{
  "moe": "soft",
  "moe_every": 1,
  "batch_size": 384,
  "adamw_weight_decay_other_params": 0
}
Rows from expert 15 of block 9, named by matrix and row number. Rows with one number belong to one neuron. Each number is 128 + 24 x the weight over its row's rms, rounded and kept within 0 to 255. All counts start at 0. After the name is the row's rms in percent of the matrix's.
# up: expert up (model.blocks.9.mlp.up, 16x128x128), inputs 0-127
# down: expert down (model.blocks.9.mlp.down, 16x128x128, transposed), outputs 0-127
up.33 100 [154 121 111 111 150 150 143  93 151 123 130 155 160 123 117 128 120 117 170 109 101 146 135 133 145 147 103 150 179 165 140 116  84 142 125 110 102 133 128 138 108 131 129 146 121 109 133 121 165 149 132 158 125 106 113 129 145 135 132 107 130 101 167 120 138 114 102 108 116  84 148  97 101 120  74 144  93 134 146 139  88 125  88 110  68 122 102 112 169  97 141 103 135 162 153 139  83 137 103 134 177 164 115 122 178 105 168 149 153 130 162  93 134 131 181 146 119 123 123  70 144 103 124 135 147 128 142 121]
down.33 100 [175 164 141 133 120 176  92 167 157 162  97 112 132 101 127 158 162 168 122 167 107 163 153 153 123  95 149  99 137 118 105 125 134 107 151 129 126 142 125 133 103 131 162 103 165 158 105 101 128 159 124 129 114 149 139 143 140 125 157 152 139 110 160 154 136 112 111 190 149 155 145 140 157 149 137  88 121  97 142 112 108 115  96 128 112 137 163 136  81 118 137 130 144 130 120 129 176 125 137 134 170 170 156 122 114 164 125 140 136 116 120 108 103 124  85 108 143  76 131 147  86 146 166  94 137 118 125 110]
up.34 102 [122 111 134  86 133 127 126 119 146 106 145 112 100  75 132 126  94  96 102 118 128 142  97 116 115 134 124 109 150 160 120 134 124 151 132 128 151  99 166 136 173 132 108 129 103 110 129 131 160 112 121 107 135 130  97 112 112 115 101  96 129 143 124 149 137 115 132 138  84  63 108 101 121 101 144  93 150 210 157  86 151 138 150 159 114 140 151  82  97 151 155 105 124 145 131 135 130 139 154 139 115 159 125 181 147 115 136 177 146 106 152 144 149 121 153  76 121 119 126 125 160 149 133 162 117 149 174  99]
down.34 092 [ 88 150 154 175 152  89 137 145  88 134 130 152 190 134 134 139 184 141 138  73 127 133  94 147 124 120 146 120 150 108 100 105 141 129 133 171 136 108  91 116 123 156 106 118 118 159  97 154 128 143 128 113 146 143 169 152 106 108 145 137 135 105 121 102  87 124 106  78 153 131 149 150 131 132 128 102 144 114 116 140 168  90 114 107 133 137 121 163 137 134 111 167  98 160 139 127 108 145 157  83 134 138 150 136 113  88 151 115  70 182 149 143 107 113 142 155 131 160 111 126  98 114 141 119 121 101 138 129]
up.35 112 [101  98 121 101 134 132 156 125 126 127 169 130 138 101 152 152 102 119 123 143 109 112 123 151 130 121 115 131 143 138 178 130 142 132 131 153 137 127 173 140 126 107 122 161 123 122 124 126 112  59  89 144 116  99 129  94 171 134 102 130 173 124 179 112 100 126 157 153 129 134 196 152 163 143 114 149 145 133 168 107 148 111 110 110 148 111 147 110 166 106 149 147 125 162 132 172 194  89 103 123 109 139 121 153 161 149 117 129 139 149 126 125 134 142 172 149 127 119 155 130 151 128 157 144  66 105 152 133]
down.35 100 [ 95 108 145 158 150 161 156  73 129 120 134 113  67 139 150 173 142 114 139  84 141 119 125 147 126 158 113  73 117 124 113 200 110  99 159 115 139 141 156 101 140 169  75 112 143 104 126 178 134 139 143 159  92 108 128 113 105 142 126 108 151 101 160  93 138 159 124  92 130 144 137 116 182 151 158 135 135  93 144 107  94 117 118 130 168  96 127 131 108 130 129 110 106 122 145 142 114 127 108 123 165  99 165 128 168 125 115 136 101 142 148 113 120 127 106 117 109 123 105 133 125 131 149 102 137 121 123 150]
up.36 107 [ 97 119 102 118 156 151 106 157 141 162 133  64 159 140 170 130 102 157 144 147 135 189  96 128 118 136 129  93 149 101 123 121  99 106 140 156  99 132 139 162 123 138 109 139 115 131 160 103 166 133 151 154 128 139 111  99 118 126 159 140 111 143 112 101 134 154 159 147 130 144 130 148 119 118 142 127 111 125 129  90 160  93 175 112 126 118 177 146 128 141 127 135 120  92 111 124 182 174 144 129 150  89 111 131 136 167 135 146  77 137 163 118 141  94  81  92 158 109  96 159 109 134 118 105 140 152 146 124]
down.36 105 [131 139 132 154 125  79 127 136 159 101 143 147 121 108 117 126 184 136  80 128 105 136 123 153 140 113 133  98 160 171  92  68 162 140 117 127 134 112 117 102  90 105 121 153 138 127 134 105 142  63 112 116  90 108 129 137 130 101 177 137 133 107  88 115  88 151 109 103 120 147 118 135 157 167 132 127 134 131 117 137 107 158 128 109 130 145 148  83 153 139 139 113  98 150 111 113 151 157  97 155 112 188 131 148 107 103 133 160 116 114 159 112 124 126 139 164 151 137 114 134 120 118  90 139  64 110 149 142]
up.37 089 [129 108 124 153 181  68 132 119 149  99 121 128 148 109 123  91 122 139 144 134 104  82 151 131  94 164 107 121 151 127 124 146 115  84 132  94 139  86 138 159 113 151 134 129 133  84 119 118 143 101 103  95 139 113 112 127 184 123 134 122 150 148 130 110 137 135 163 128 111 108 168 129  89 111 131 121 114 132 121 162 101 148 145 114  86 135 118 150  94 160 137 139  95 119 112  97 151  96  79 107 128 106  95 140 168 132 138 148 108 135 133  90 164 169 113 123 171 140 166 145 125 136 146  63 140 152 114 117]
down.37 090 [125 117 133 132  54 120 147 131 124 128 131  95 126 159 127 146 138 121 114  96 129 115  83 136 132 137  97 155 111 142 131 120  66 154 158  82 143 156 100 107 145 128 141 119 121 130 153 140 146 114 129 139 107 161 128 147  87 143  80 163 111 125 121 138 152 121 154 151 141  95 185 139 131 103 116 159 151 158 129 121 147 113  75 112 135 143 137 112 111  94 145  86 165 124 131 128 163  95 116 141 162  98  95 133 102 137 151 101 119 193 114  76 113 136 135 150 137  97 130 117 145 150 153 123  92 115 124 161]
up.38 110 [131 115  99 121 194 148 131 117 135 102 106 122  64  97 108 116 125 102 124 134 167 120 127 132 135 122 142 115 156 114 125 104 164 152 123 173 115 162 158 123 139 143 120 137 156 112 110 151 117 103 140 149 122 118 106 112  79  98 120 116 142 137 122 140 101  92 167 133 105 152 135 165 158  93  74 161 175 128 120 150 121 143 142 176 154 170 168 132 144 151 129 137 138 154 121 114 127 119 142 142 154  97 134 172  96 104 137 184 144 127 127 145 110 156 149 129 160 129 100 105 138 130 137 150  95 139 159 172]
down.38 107 [ 91 113 135 116 119  98 141 134 164 144 145 169 149 109 100 157 109 134 153  87 131 116 136 138  77 146 134 139  90 124 121 119 116 115 103 128 130 164 150 125 140 136 104 109 119 124 141 146 142 128 162 143 127 163 127  90 103 157 139 109  94 157 126 134 106 117 139 134 144 157 103  94  79 152 109 157 126 117 129 156 135 106  96  84 152  91  91 125 111 111 134 133 145 102 129 143 137 134 108 112 106  91 207 125 155 124 153 148 113 104  76 103 123  78 143  94  66 114 118 149 143 139 110 144 118 150 126 174]
up.39 103 [133 156 102 110 141 127 156  70 152 130 144 134 194  82 149 133 140 120 148 109 138 110  75 132 134 125 124 124  81  88 121 110 111 116 105 160 146 134 133 112  95  64 143 103 154 132  88 115 139 131 122 109 133  90 130 122 180 145 108 117 131 158  86 118 138 118 120 105 135 111 121 118 154 121 135 147 122 139 152 134 146 158 135 128  87 120 117 116 142 119 124 120 167 125 149  79  86 162 109 125 109 123 153  87 128 109 150 147 140  91  94  85 145 146 160 140 112 158 142 112 182 127 112 153 148 116 158 149]
down.39 116 [147 108  95  87 137 165  99 118 138 120 155 132 113 147 121 117 152 131 144 137 133  72 125 129 154 133 125 173 155 142 124 139  90 131 164 132 107 199 100 136 138  94 143 115 120 143 140 121 109 197 154 179 112 131 102 148 151 105  88  98 157 147 152 148 131 111  96 118 143 153 102 116 110 138 153 122 120  99 116 135 157 147 110  93 127 112 126 124 134 105 127 135 152 135 107  83 157  82 120 114 159 120 123 124 112 115 134 117 108 109 156 127  75 120 114 118 146 103 146 124 166 163 141 117  63 144 119  95]
up.40 076 [162 117 146 108 143 144 103 114 114 148 123 134 120 151 120 142 102 140 137 122 133  96 129 113  83 119 166 142 130 125 194 106 122 137 158 125 165 109 119 133 103 100 140 135  93 122 120  95 165 127 149 132  89 144 103 114 130 100 135 195 144 128 133 173 135 105 157 131 163 127 128 180 137 146 114 119  90 121 163 128 135 113 184 126 115 177 126 127 107 130 131 165 116 141 141 145 164 166 143 125 132 147 128  99 158 131 114 172 128 110 141 122 163 118 134 115 148 136 103 166 193 142 153 158 183 109 129 108]
down.40 082 [135 146 124 100 172 151 162 138 126 106 120 106  71 108 119 119 138 118 115 130 123 127 111 142 139 138 132 121 112 119 115  83 123 121 127 137 113 142 169  93 112 111 150 144 138 112 156 149 123  83 103 103 186 137 177  99  99 139  83 103 140 130  93  71 106 132 104  97  93 137  93 117 120 122 125 155 120 142 133 112 152 140 126 142 159 155 173  97 149 121  84 144  99 144 132 102 153 136  89 141 175 131 111 121  85 169  97  91 176 121 136 132 127 158 135 153 111 138 121 130 122 103 158  89 118 142  96 128]
up.41 121 [ 94  97 139 110 124 175 135 110 116 121 102 106 128 133 145 111 133 106 101 189 126 122  88 126 120 130 133 124 129 117 116 211  82 126 115 119 150 127 135 157 130 128 123 120 166  65 130 128 171 170 142 120 126 170 139 136 174 155 147 143 138 111  93 158 124 121 118 132 174 115 132 108 105  97 146 112 118 121 128 183  84 112 115 109  94 132 122 138 125 176 127 130 104 184  95 126 120 150 106 160 159 127 142 116 145 149 118 149 104 125 140 133  83 110 120 143 114 121 150 161 136 143 115 123 151 133 142  90]
down.41 111 [146 119 102 117 105  95 155  76  84 126 142 156 110  97 138 138 141  94 102 121 134 156 115 150 133  96 136 124 116 178  92  84 113 139 118 110 168 142 126 125 130 166 140 151 198 131  82  72 137 130 131 153 163  94  98 156 118 139 106 115  89 103 115 129 122 110 138 159 142 171 127 147 129 105  95  84 103 144 136 107 112 151 124 122 150 106 171 120 115 117 136 187 150 119 101 128 124 171 101 135  93 135 109 147 123 144 122 111  91 109 115  87 146 124  86 125 149 123 130 119 133 114 144 138 120 116 131 127]
up.42 090 [153 130 139 145 133 150 145  91 130 129 120 179  95 134 132  88 171 152 148 168 171 125 167  64 126 110 117 151 147 120 174  95 106 131 112 147 108 115  94 110  99 167 146 147 107 147 109 118 136 111 127 123 148 154 123 101 112 138 170 143 144 144 109 140 162 123 120 144 116 123 127  94 191 164 132 131 168 127 118  72 107 152 144 148 148 118 140 131 128 110 121 144 128  61 144 118 126 124 135 136 126 156 127 142 122 181 145 112 139 100  98 143 114 147 113 118 154 167 148 155  97 118 168 109 133 146 153 131]
down.42 093 [109 177 168 147  93 156 143  88 133 141 119  85 130 165 127 143  78 117 155 156 132 121 105  92 100 118  95 101  70 100 144 122 133 119 163 153 134 110 147 133  95 121  75 119 113 132 154 124 117 115 127 116 149 120 150 125 141 144 112 153 155 148 132 123 115  81 138 104 157 164 135 178 125 140 175 152 129 145 153 172 130 133  93 101 110  99 108 113 106 101 146  87 154 109 134 121 118 182 123 131 110 129 119 105  84 108  93 135 148 151 164 141 127 130 102 145 120  95 160 116 128 138 107 119 145 148 111 113]
up.43 110 [136 136 142 126 155 118 113 135  78 132 135 102 113 115 111 148 102 132  83 146  98 146 169 124 154 136 133 136 104 183 146 126 116 162 159  74  88 145 110 159 132 196 141  94 189 115 102  83 105 152 108 140 144 140 125 122 135 145 114 152 119 152 139 141 143 165  93 150 137 147 113 103 147 120 167 120 118 157 168 113 115 146 121 125 116 105 124 114 109 122 116 123 127 158 118 133 105 115 109 102 122 107 158 141 119 113 177 113 138 177 188 111 129 119  99  99 126  95 107 115 132  86  96 138 148 140 148 133]
down.43 090 [120  87 161 146 119 114 156  91  97 149 151 126  82 143 157 169 120 111 140 163 101  98 114 129 111 118 133 113 189 137 107 157 137 157 116 127 147  81  93 114 127 155 136 118 156 140  88  86 144 108  98 152 127  98 105 105 144 104 155 125 181 134  96 136 138 143 103 119 140 145 127 106 170 110 158 138  81 108 120 106 124 145 134 126 147 133  90 141 117 120 114 153 145 121 118 155 138  93 155 146 137 169  94 148 125 108 117 133 105 161 128 168 170  96 129 122 167 145 129 143 131 117  99  79 156 155 133 117]
up.44 103 [130  88 120 157 112 106 140 134 150 159 130 109 127 134 149 118  91 117 129 145 144 119 117 112 115 146 131 204 119 135 119 104 148 127 122  94 124 130 124 139 139 131 131 106 203 142 125  74 116 111 150 118  97 153 154 113 108 146 119 157 113 117 164 132 149 123 111  98 108 132 148  83 107 148 155 115 134 120 146 144 116  93 121 148 168 136 175  92 143 152 112 110 169 120  93 118  92 141  95 160 142 116 180 124 118 106 115 154 144 132 129  77 131 115  83  97 124  79 154 150 107 153 125  92 140 115 167 137]
down.44 107 [116 110  98 132 119 155 131 132 175 113 112 143  90 118 161  93 141 120 110 107 130 160 122 110 115 125 125 126 134 138 150 153 164 144 147 122  82 137  94 154 112 118 127 106  68 114 152 120 141 166 118 137 150 111 103 103 142 161 147 167 127 158 140 147 138 129 137 122 115 135 157 145 133 144 108 135 162 117  91 140 116 117 124  89 143 103 136 135  93 101 107 111 106 190 123 135 122 106 169 131 170 106 102 114 126 129 174 127 133 151 153 141  83  98 112 161 121 126  65 149 190 141 146  89 131  81 125 107]
up.45 099 [ 82 151 132 139  90  85 132 126 119 157 157 106 128 144 113 143 105 125 195  99  98 130  93 127 150 144 111 165 136 153 125 112 146 159  99 165 116 158 116 108 139 106 144 119 118 121 118 102 108  99 137  88 136  92 132 106  95  90 193 132 142  96 145 110 169 137 147 147 143 152 148 138 132 118 159 147  60 116 131 158 107  88 137 139 118 155 112 119 155 143 162 134 137 108  80 138 115 144 117  82 138 132 132 124 138 130 136 142 146 160 147 161 101 149 148 125 158 111 107  82 128  88 116 120 122 156 130 119]
down.45 097 [118  86 148 107 127 137 113 114 121 168 109 117 149 102 111 131  90 119  91 131 113 131  89 160 155 128 151  78 134 125 128 130 125 104 140 150 128 112 129 109 115 104 161 156 129 143 143 125 108 147  68 125 108 141 161 137 144 131 123  88 108 170 152 102 123 149 158 133 124  84 125  92 120 154 132 136 129 155 136 123 176 188  95 138 145 172 103 101 125 144 153 131 132  76 162 136 129 106 171 110 146 100 149 144 193 132 123 148 116 139 127 133 166 126 124 158 180  95 124 139 160 125  99 161 130 147 136 142]
up.46 127 [ 92  91 145 124 152 147 134 138 119  81 164 125 118 134 105 127 153 128 148 121 141 121 131 129 131 126 114  77 120 114 161 166 146 146 132 118 108 124 124 153 131 132 102 133 129 131 128 134 123  88 121 145 105 127 124 125 161 104 165 132 144 125 178 140 121 145 137 171 104 108 150 125 177 122 183 160 112 152 131  64 140 117 137 101 150 115  78 124  85 129 129 136  91 128 143 127 176 134 145 123 160 139 157 129 147 132 134 123  83 153 111 129  85 141 131 149 137 161  87 136 179  78 144 125  85 138 164 179]
down.46 127 [ 98 102 155 163 136 112 146 115 170 152 114 108 113  77 144 120 130 102 129 108 108 144 133 114  76 162  81 147 103 118 149 104 152 153 133  86 125 120 112 159 102 110  95 161 108 121 151 111 128  92 162 151 110 117 132 170  87  99 131 140 154 112 183 146 123 114 126 143 133 137 130 110 136 123 167 144 145 101 103 141 148 157 117 118 152  70 182 120 142 154 117 147 138 101 159 134 133 122 143 125 117 114 154 152 151 146 146 135 119 139  90 117 102 120 115  78  81 114 109 149 134 169 139 133 113  80 119 126]
up.47 090 [125 145 125 152 178 137 114 115 113  96 130 139 126 145  80 166 127 150 117 157 135 121 160 127 101 144 106 105  63  97 118 144 142 131  96 152 110 136 143 148 118 183 180 120 193 119 116 131 151 117 108  86 130 108 141 158 149  80 138 134 120 126 145 136 155 154 124 122 138 123 143 160 114 150 101 137 110 114 138  96 132 125  88 110 162 129 151 114 114 108 148 116 115 124 125 162 140 112 105  78 131 126 159 129  77 122 108 127 150 125 133 150  85 137 130 152 193 163 103 114 130 169 102 102 155 136 139 117]
down.47 085 [175 124 109 109  66 142 147 110 133 142 145 129 138 150 142 117 113 168 112 141 113 130 125  91  97 107 119 153 141 153 162 130 142 136 118 122 121 121  91 138 113  88  95 144  92 178 103 142  96 137 116 159 116 147 105 145 141 198 107 149 154 140 105 136  84  61  69 134 137 105 134 131 148  99 106 140 126 127  91 122  82 135 120 118 108 138 158 149 124 120  60 137 120 145  90 127 114  93 139 152 112  97 109 122 110 135 114 104 125 148 128 118  89 108 123 133 127  96 101 105 121 124 149 117 136 144 159 122]
up.48 105 [170 146 139 134 144 122  83  99 112 132 141 119 145 116 117 125  85  93 142 115 122 147  94 109 172 136 135  96 111 129 185  99 137 123 111 156 124 150  96 106 124 114 154 148 159 141 135 106 128 147 146 116 145 128 110 117 157 162 138 128  99  78 100 146 157 151 108 135  82 162 136 115 115  99 163 113 132 156 177  96 142 152 153 122  85 120 137 146 117 127 106 141 148 125 145  93 131 146 129 140 127 138 159 126 144 105 177 137 139 197 160 167 119 126 152 109 114 133 144 129  78 112  79 143 120 100 159 102]
down.48 094 [113 125  92 160  91 100 126 120 116 122 121 120 134 101  94 159 164 136  72 126 149 127 107 185 125 120 140 123 146 138 145 163 108 124 152 110 115 105 129 141  93 133 105 139  99 157 135  85  68 120  70 106 157  94  93 138 103 103 167 137 130 126 144 152 128 127  93 108 125 103  82 141  76 110 126  84  87 154 142 157 106 126 148 114 153 145 111 120 125 132 111 121 106 108 103 135 146  95 129 112 132 104 150 163 104 144 104 152  91 159 129 145  97  94 135 101 136 125 136 125 162 143 154 124 157 147 121 103]
up.49 112 [116 123 108 146 107 129 164 125 109 130 118  69 109 133 123 106 128 116 164 112 154 125 138 164 116 118 152 144 154  87 101  80 194 123 154 112 156 127 124 111 131  85 146 102 126  99 135 105 137 146 145 131  56 109 141 103  89 118 115 121 141 120 105 153 123 126 133 118 120 187 106  74 129 104 132 146 124 111 134  96 114 109 143 132 134 165 110 113 122 139 164 153 187 133 125  92 120 166 135 124 191 110 121 176 115 166 128 139 148 116 122 111 146 110 119 160 147  94 130 125 115 124 163 122 116 124 135 137]
down.49 123 [100 164 138 116 152 152 120 144 141 182 139 155 154 149 171  99 109  79 116 100 147 111 126 119 146 110 157 122 176 138 117 117 119 143 122 108 120 149  98 161 132 139 120  98  96  89 167 147 132 147  83 106 175 118 157 113 119 109 184 142  94 162 145 117 161 141 139 112 113 101 123 111 135 113 118 142 148 172 110 120 140 182 107 146 110 126 121 163 102 146 116 112  92 102  96 131 110 133 103  82  82 103 137 123 116  93 123 134 138  82 120 146 117 173 111 106 131 123 161 154 121 109 110 128 146 137 122 126]
up.50 116 [102 100  97 165 147 170 125 134 157 138 134 137 113 151 116  74 122  72 129 123 138 117 109 137 114 122 129  98 130 153 103  85 128  85 163 125 145 132 109 144 134 153 118 129 156 114 151 159 145 102 128 130 155 139 154  85  95 132 111 124 154 157 175 114 116 125 128 147 153 116 156 132 120 120 124 126 129 108 117 138 164  97 149 131 116  84 141 123 163 110 126  59 161 139 145 147 157 134 160  97 172  96 107 138 172 117  96 117 127 119 145 132 131 130 112  45 133  95 117 147 140 157 140  95 143 135 152 113]
down.50 093 [103  93 130 127 119 123 112 167 109 150 105 144 119 106 140 162  75 166 128 109 116 131 159 177 101 134 164 148  75 160 110 120 116 167 140 135 166 141 124 140 100 165 170 137 160  98 115 137 134  67 147 125 108 134 160 118 130 116 131 136 100 133 119 134 131 153 125  92 137 116 118 103 167 140 102 126 131 135 170  94 144 125 117 147 139 120 101 132 100 196 113 134  98 128 106 129 100 146 188 102 135 116 146 150  97 112 127 122  89 136 162 137 142 118 109 131 176 111 113 112  78 132 124 148 143 149 115 143]
up.51 105 [ 69 140 123 139 139 124 154 114  80 127 118 165  95  88 119 109 152 100 117 130 114 125  84 132 136 121 130 165 102 132 143 130 115 150 111 112 140  77 101 131 183 135 122 118 114 117 129  88 188 150 117 120 140 132 161 142 145 140 108 142 149 132  98 126 156 145 111 117 103 124 115  60  89 135 125 142 118 111 162 173 129 107 107 190 154 129 100 119 133 118 145 123 132 132 119 122  92 114 126 124 127  88 109 129  88 123 149 144 174 115 147 129  99 111 158 111  88  99 127 171 105 138 131 143 122 144 164  89]
down.51 096 [140 139 150  83 137 131  95 140  79 154  95 133 141 198 102 192 122 121 120 148 115 141 169 155 129 112 145 117 136 107 108 147 103 107 110 117 155 125  98 118 133 129 133 140 140 137 121 122 153 132 118 145 156 101 126 155 168 132 107 120  98 118 152 137 100 107  80 126 149 108 135 129  93 133 131  99 150 147 122 149 107 131 117  60 143 137 120 182 113 109 111 180 134 152 128  74 148 114 119 121 110 153 149 152 122 117 136 144  96 130 126 154 170 166 114 149 172 147 168  94 136 129 132 168 135 132 133 105]
up.52 115 [137  83 124  87 103  94 145 149 110 140 118 127 156 143 145 133 156 132 122 128 152 128 141 135 150 126 128  94 191 143 132 149 119 112 149 110 106 121 143 105 126 162 107 122 137 135 103 115 149  80 165 100  98 110 110 117 183 116 153  93 116 154 135 131  60 145  92 151 174 149 118 125 151 129 161 130  83 128 102 128 171  96 149 148  94 146 119  87 115 101 153 137 158 130 127 112 138 131 185 118 120 135 111 152 151 144 136 142 109 149 134 137 124 114 103 118  72  82  94  93 112 147 136 129 109 104 138 131]
down.52 114 [160 122 120 155  97  91 132 119 104  82  85 125 134  94 100 136 140  96 125 137 119 147 154  64 136 119 110 144  69 140  85 127 109 104 106 137  93 102  89 144 148 141 141 121 139 142 163  97 144 151  96 160 152 120 107 133 136 113 155 155 141  91 161 169 158 130  87 136 118 129 121 125 146 137 148  71  89 138 161 163  82 127 148  94 117 101 159 111 107  96 125 112 116 124 137 118 153 162 113 161 124 175 121 138 104 115 120 115 148 110 126 145 124 113  99 142 110 117 118 126 164 138 109 112 125 160 149 109]
up.53 089 [118 158 130 132 157 157 106 109 130 101  98 200 128 149 107 101 162 109 110 136  94 129 141 134 124 140 174 123 120 147 122 146 126 113 122 107 154 144 145  97 126  97 125 143 146  88  78 116 133 112 105 111  83 131 127 171 123 169 115 149 113 123 151 126 110 157 108 123  93 181 143 146 122 116 135 152 123  83 129 151 134  75 103 110 143  85 120 149 131  88  96 110 134 159  98 152 130 133 115 131 172 176 148 141 140  96 126  92 123 146 148  83 150  99 127 138 128 100 127 123  85 120 131 110 154  97 159 133]
down.53 088 [168 137  54 125 124 128 115 144 115 131 132  97 111 126  96 126 129 110 133 167 126  95 103 142 150 138 133 128  99 143 143  87 125 126 124 113 163 135 107 135 113  91  92 118 121 122 152 122 108 115 126 149 136 124 134 160 148  83 134 149 143 135 108 141 146 131 140 137 125 132 103  83  69 134 146  51 161 121 131  68 152 142  75 137 148 116 103 100  85 146 116 171 106 123  95  84 103 159 120  90 115 129 135 127 111 127 137 131 153 160 154 129 106 160 144 169 117  91 140 130 120 126 170 124 108 136 136 116]
up.54 076 [128 122 141 106 127 210 135 159 155 123 121 123 145 125 131 117 136 118 110 130 144 155 137 139  83 149 170 164 157 109  97 103 120 133 146 153 143 113 148 127 110  95  95 121 132 144 152 129 133 146 112 109  71 112 108 157 169 137 161 117 155 160 127  83 122 173 149 105  95 140  93 127 123 167 122 190 178 117 110 141 102  79 144 108 112  98 154 132 124 143 109 100 113 144 138  95 125 178 113 148 154 123 115 103  97 170 137 113 129 136 100 135 167 126 143 119 113 126 156 151 129 123 150 145 132 105 145 137]
down.54 092 [116 128 126 131 158  93 162  91 148  72 119  87  98 120 174  96 136 187 138 155 155  97 146 135 144 138 167 128 104 131 119  94 136 131 106 152 114 127 139 143 148  99 123 111 157 126 149 128 134  86  96 139 123 133 127 104 111 120  96 116  76 129  98 152 117 133 132  98 120 151 150 154 155 157 126 139  97 102 122 135 155 135 107 151 148 112  81 154 155 111 190 179 104 130 130 154 125 138 116 160 179 125 117  98 128 126 105 172 150  85 150 143 129 141 133 176 125 133 113 128 151 127 112 154 132 154 141 138]
up.55 095 [164 153 109 112 109 147  80 134 109 113 164 187 159 126 129 137 136 112 111  51 160 148  95 110 183 144 138 121 129 147 116 154 105 108 112 109 121 149 135 144 174 103 134  93 131 135 132 114 140 156 127 125 122 109 130 124 105 113 159 150 111 123 134 147 138 138 137 131 120  84 145 131 160 146 103 132  98 136 112 131 176 117 171 164  90 175 137 154 143 163 124 144 130 114 116 132 123 157 119 144 127 113 134 169  92  57 118 125 127  81 133 120  86 144 156 117 128  99 129 130 161 107 122  92 135 120 122 116]
down.55 092 [140 132  88 136 138 140 123 182 139 146 163  81 122 124 118 143 149 132 109 109 125 151 150  83 129 146 106 108 101  79 113 160 173 144 164 130 136 132  96 151  93 141 171 165 121 159 143 121 152 120 141 121 160  99 133 138 152 142 136  89 120 127 158 100 150 131 148 165 131 146 128 100  98 148 121 110 146 155 125 170 101 159 114 125 139 126 125 150  93 154 116 123 148 145 115 152 151 158 154  59 123 142 110  96 149 152 162 131  96 197 142 152 149 139 176 129 110 140 129 132 117 114 126 114 106 142 105 154]
up.56 099 [149 120 155 160 117 112 124 107 116 103 130  96 125 102 155 153 104  97 154 158 138 115 119 129 169 152 131 130  94 154 168 141 118 149 132 112 142 115 143 115  95  72 155 151 100 125 134 126 165  93 150 123 144  90 122 118 127 143  99 144 133 114 135 117 155 114 164 111 163 118 105  93  95 136 133 105 153 130 146 197 167 126 162 128 139 132 160 163 128  98 167 123 117 106 112 126 136 121 136  99 138 128 128 123 148  76  92 102 115  87 146 121 137 152 118 127 139 105  31 122 118  95 117 141 146 108 122 124]
down.56 098 [138 110 121 101 130 182 103 102 158 159 190  99 130 107 104 132 160 151 152 110  96 153 156 142 113 154 129 161 167 102 171 123 148 131 100 130 120 135 167 139 133 148 113  87 126 124 142  64 102 116 119 145 126 126 127 112 143 171 143 143 150 131 120 139 163 135 140 121 159 127 119 156 144 141 130 133 111 102 161 130 120 114 106 159 106 139 124 127 149 117 143 106 139 111 136 128 184 160  92 127 129 124 125 138 127 117 144 136 156 173 140 130 106 157 136 112 131 116 180 201 143 112 160 119 113 138  86 184]
up.57 099 [119 131 138 176 142 113  92 149 111 104 157 119 115 168 117  68 116 130 119 131 134  91 171 140 109 148 114 121 108 131 127 159 135 115 165 153 100 146  81  84 154 139 151 135 162 102 135 110 139 108  84 111 141 124 136 129 106  62 139 136 123 172 144 124 125 122 139 106 137 139 116 120 124 154 100 131  93 102 109 111 146 107 124 119  94  88 159 127 151 141 115 159 147 143 130 146 109 177 140 147 182 131  95 124 103 119 122  94 100 168 123 190 143 125 114 110 117 142 119 143 172 153 138 115  80 123 124 137]
down.57 100 [136 150 139 123 112  88  90 145 113 172 114 104 109 121 104  99 160 161  85 149 160 126 124  94 121 126 135 104 117 126 138 123 162 121 122 146 167  94 126 139 130 121 101 121 142 124 131 103 131  92 143 143  86 153 138  91 138  99 159 152 101 118 113 130 185 114 104 110 138 154  91 132 168 142 139 141 164 147 132 153 121 172 134 141 141 178 133 171 124 142 144 153 137  85  93 157 158 109 165 123 111 117  96 152 137 138 107 130 176 124 114 108 124 155  98 156 170  93 131 111  88 155 117 115 147 168 150 109]
up.58 100 [142 147 110 121 146  92 175  99 127 155 110 103 159 124 118 135 108 100 140 171 152 107 167 145 129 149 136 116 142 143 124 118 146 125 131 124 150 126 119 109 136 153 120 124 130 132 150 148 187 147 131 119 128 153 186 114  64  61 158 121 151 125 156 174 150 136 123 123 140 168 128 102 148 141 116 143 147 167 112 125 119 118 158 108 159 133 141 144 124 118 109 131 128 120  85 153 152 128 157 158 122 134 151 138  89 162 113 142 135 116 188 116 122 105 119  66 139  85 126 165 119 160 113 101 119 163 157 131]
down.58 106 [121 146 117 108 148 158  57 120 138 100 124 128 132 126 144 101 171  94 110 124 125 145  82 121 122 121  88 120 152 152 120 118 144 113 133 118 159  78 139 134 131 121 145 128  97 143 144 144 111 162 129  82 105 115 106 134 138 125 124 155  85  58 146 168 133 140 148 133  70 105 135 151 184 172 129 106 124 100 133 123 122  89 130  94 141  92 168 127 133 119 112 121 130 150 125 115  93 141 127 110 142 140 160  88 145 111 157  94 136 140 101 135 113 141 103 127  91 152 105  87 125 145 137 136  80 141 109 142]
up.59 109 [158 154 148 121 171 136 149 184 118 115 116 177 120  94 123 101 133 114 134 138 176 112 143 140  89 119 149 110 113 111 131 166 127 136 136 134 116  96 129 162 108  93 111 109 127 145 130 104 148 144 199 145 112 109 108 116 147 145  94 151 112 143  84 132 107 155 131 116 118 123 125  96 100 111 126 142  99 121 144 144  96 133 154 107 118 132 122 113 108 126 112 139  75 114 130 147 138  91  88 142 162 126  85 102 130 107 106  88  89 153  97 103 155 146 157 159 108 188 113 110 146 113 124 175 135 121  97 133]
down.59 116 [142 132 112 112  84 152  98 151 130  84 132 120 129 139 118 117 187 154  90 124 116 165 112 147 101 164  70 145  99 138 123 133 155 111 123 139 172 157 120 123 141 146 126 157  98 129 125 151 104 144 114 129 133 108 120 159  92 106 131 166 111 115 108 143 124 119 106 159 149 124 131 180 152 148 116 129 161 150 126 152 206 111 125 120 130  96 153 138 128 134 168 157 141 129 124 152 152 104  88  92 142  91 129 137 125 152 107  96 133 106  96 112 134 124 143 109 111 133 110 120 158 180 158 133  84 148  88 133]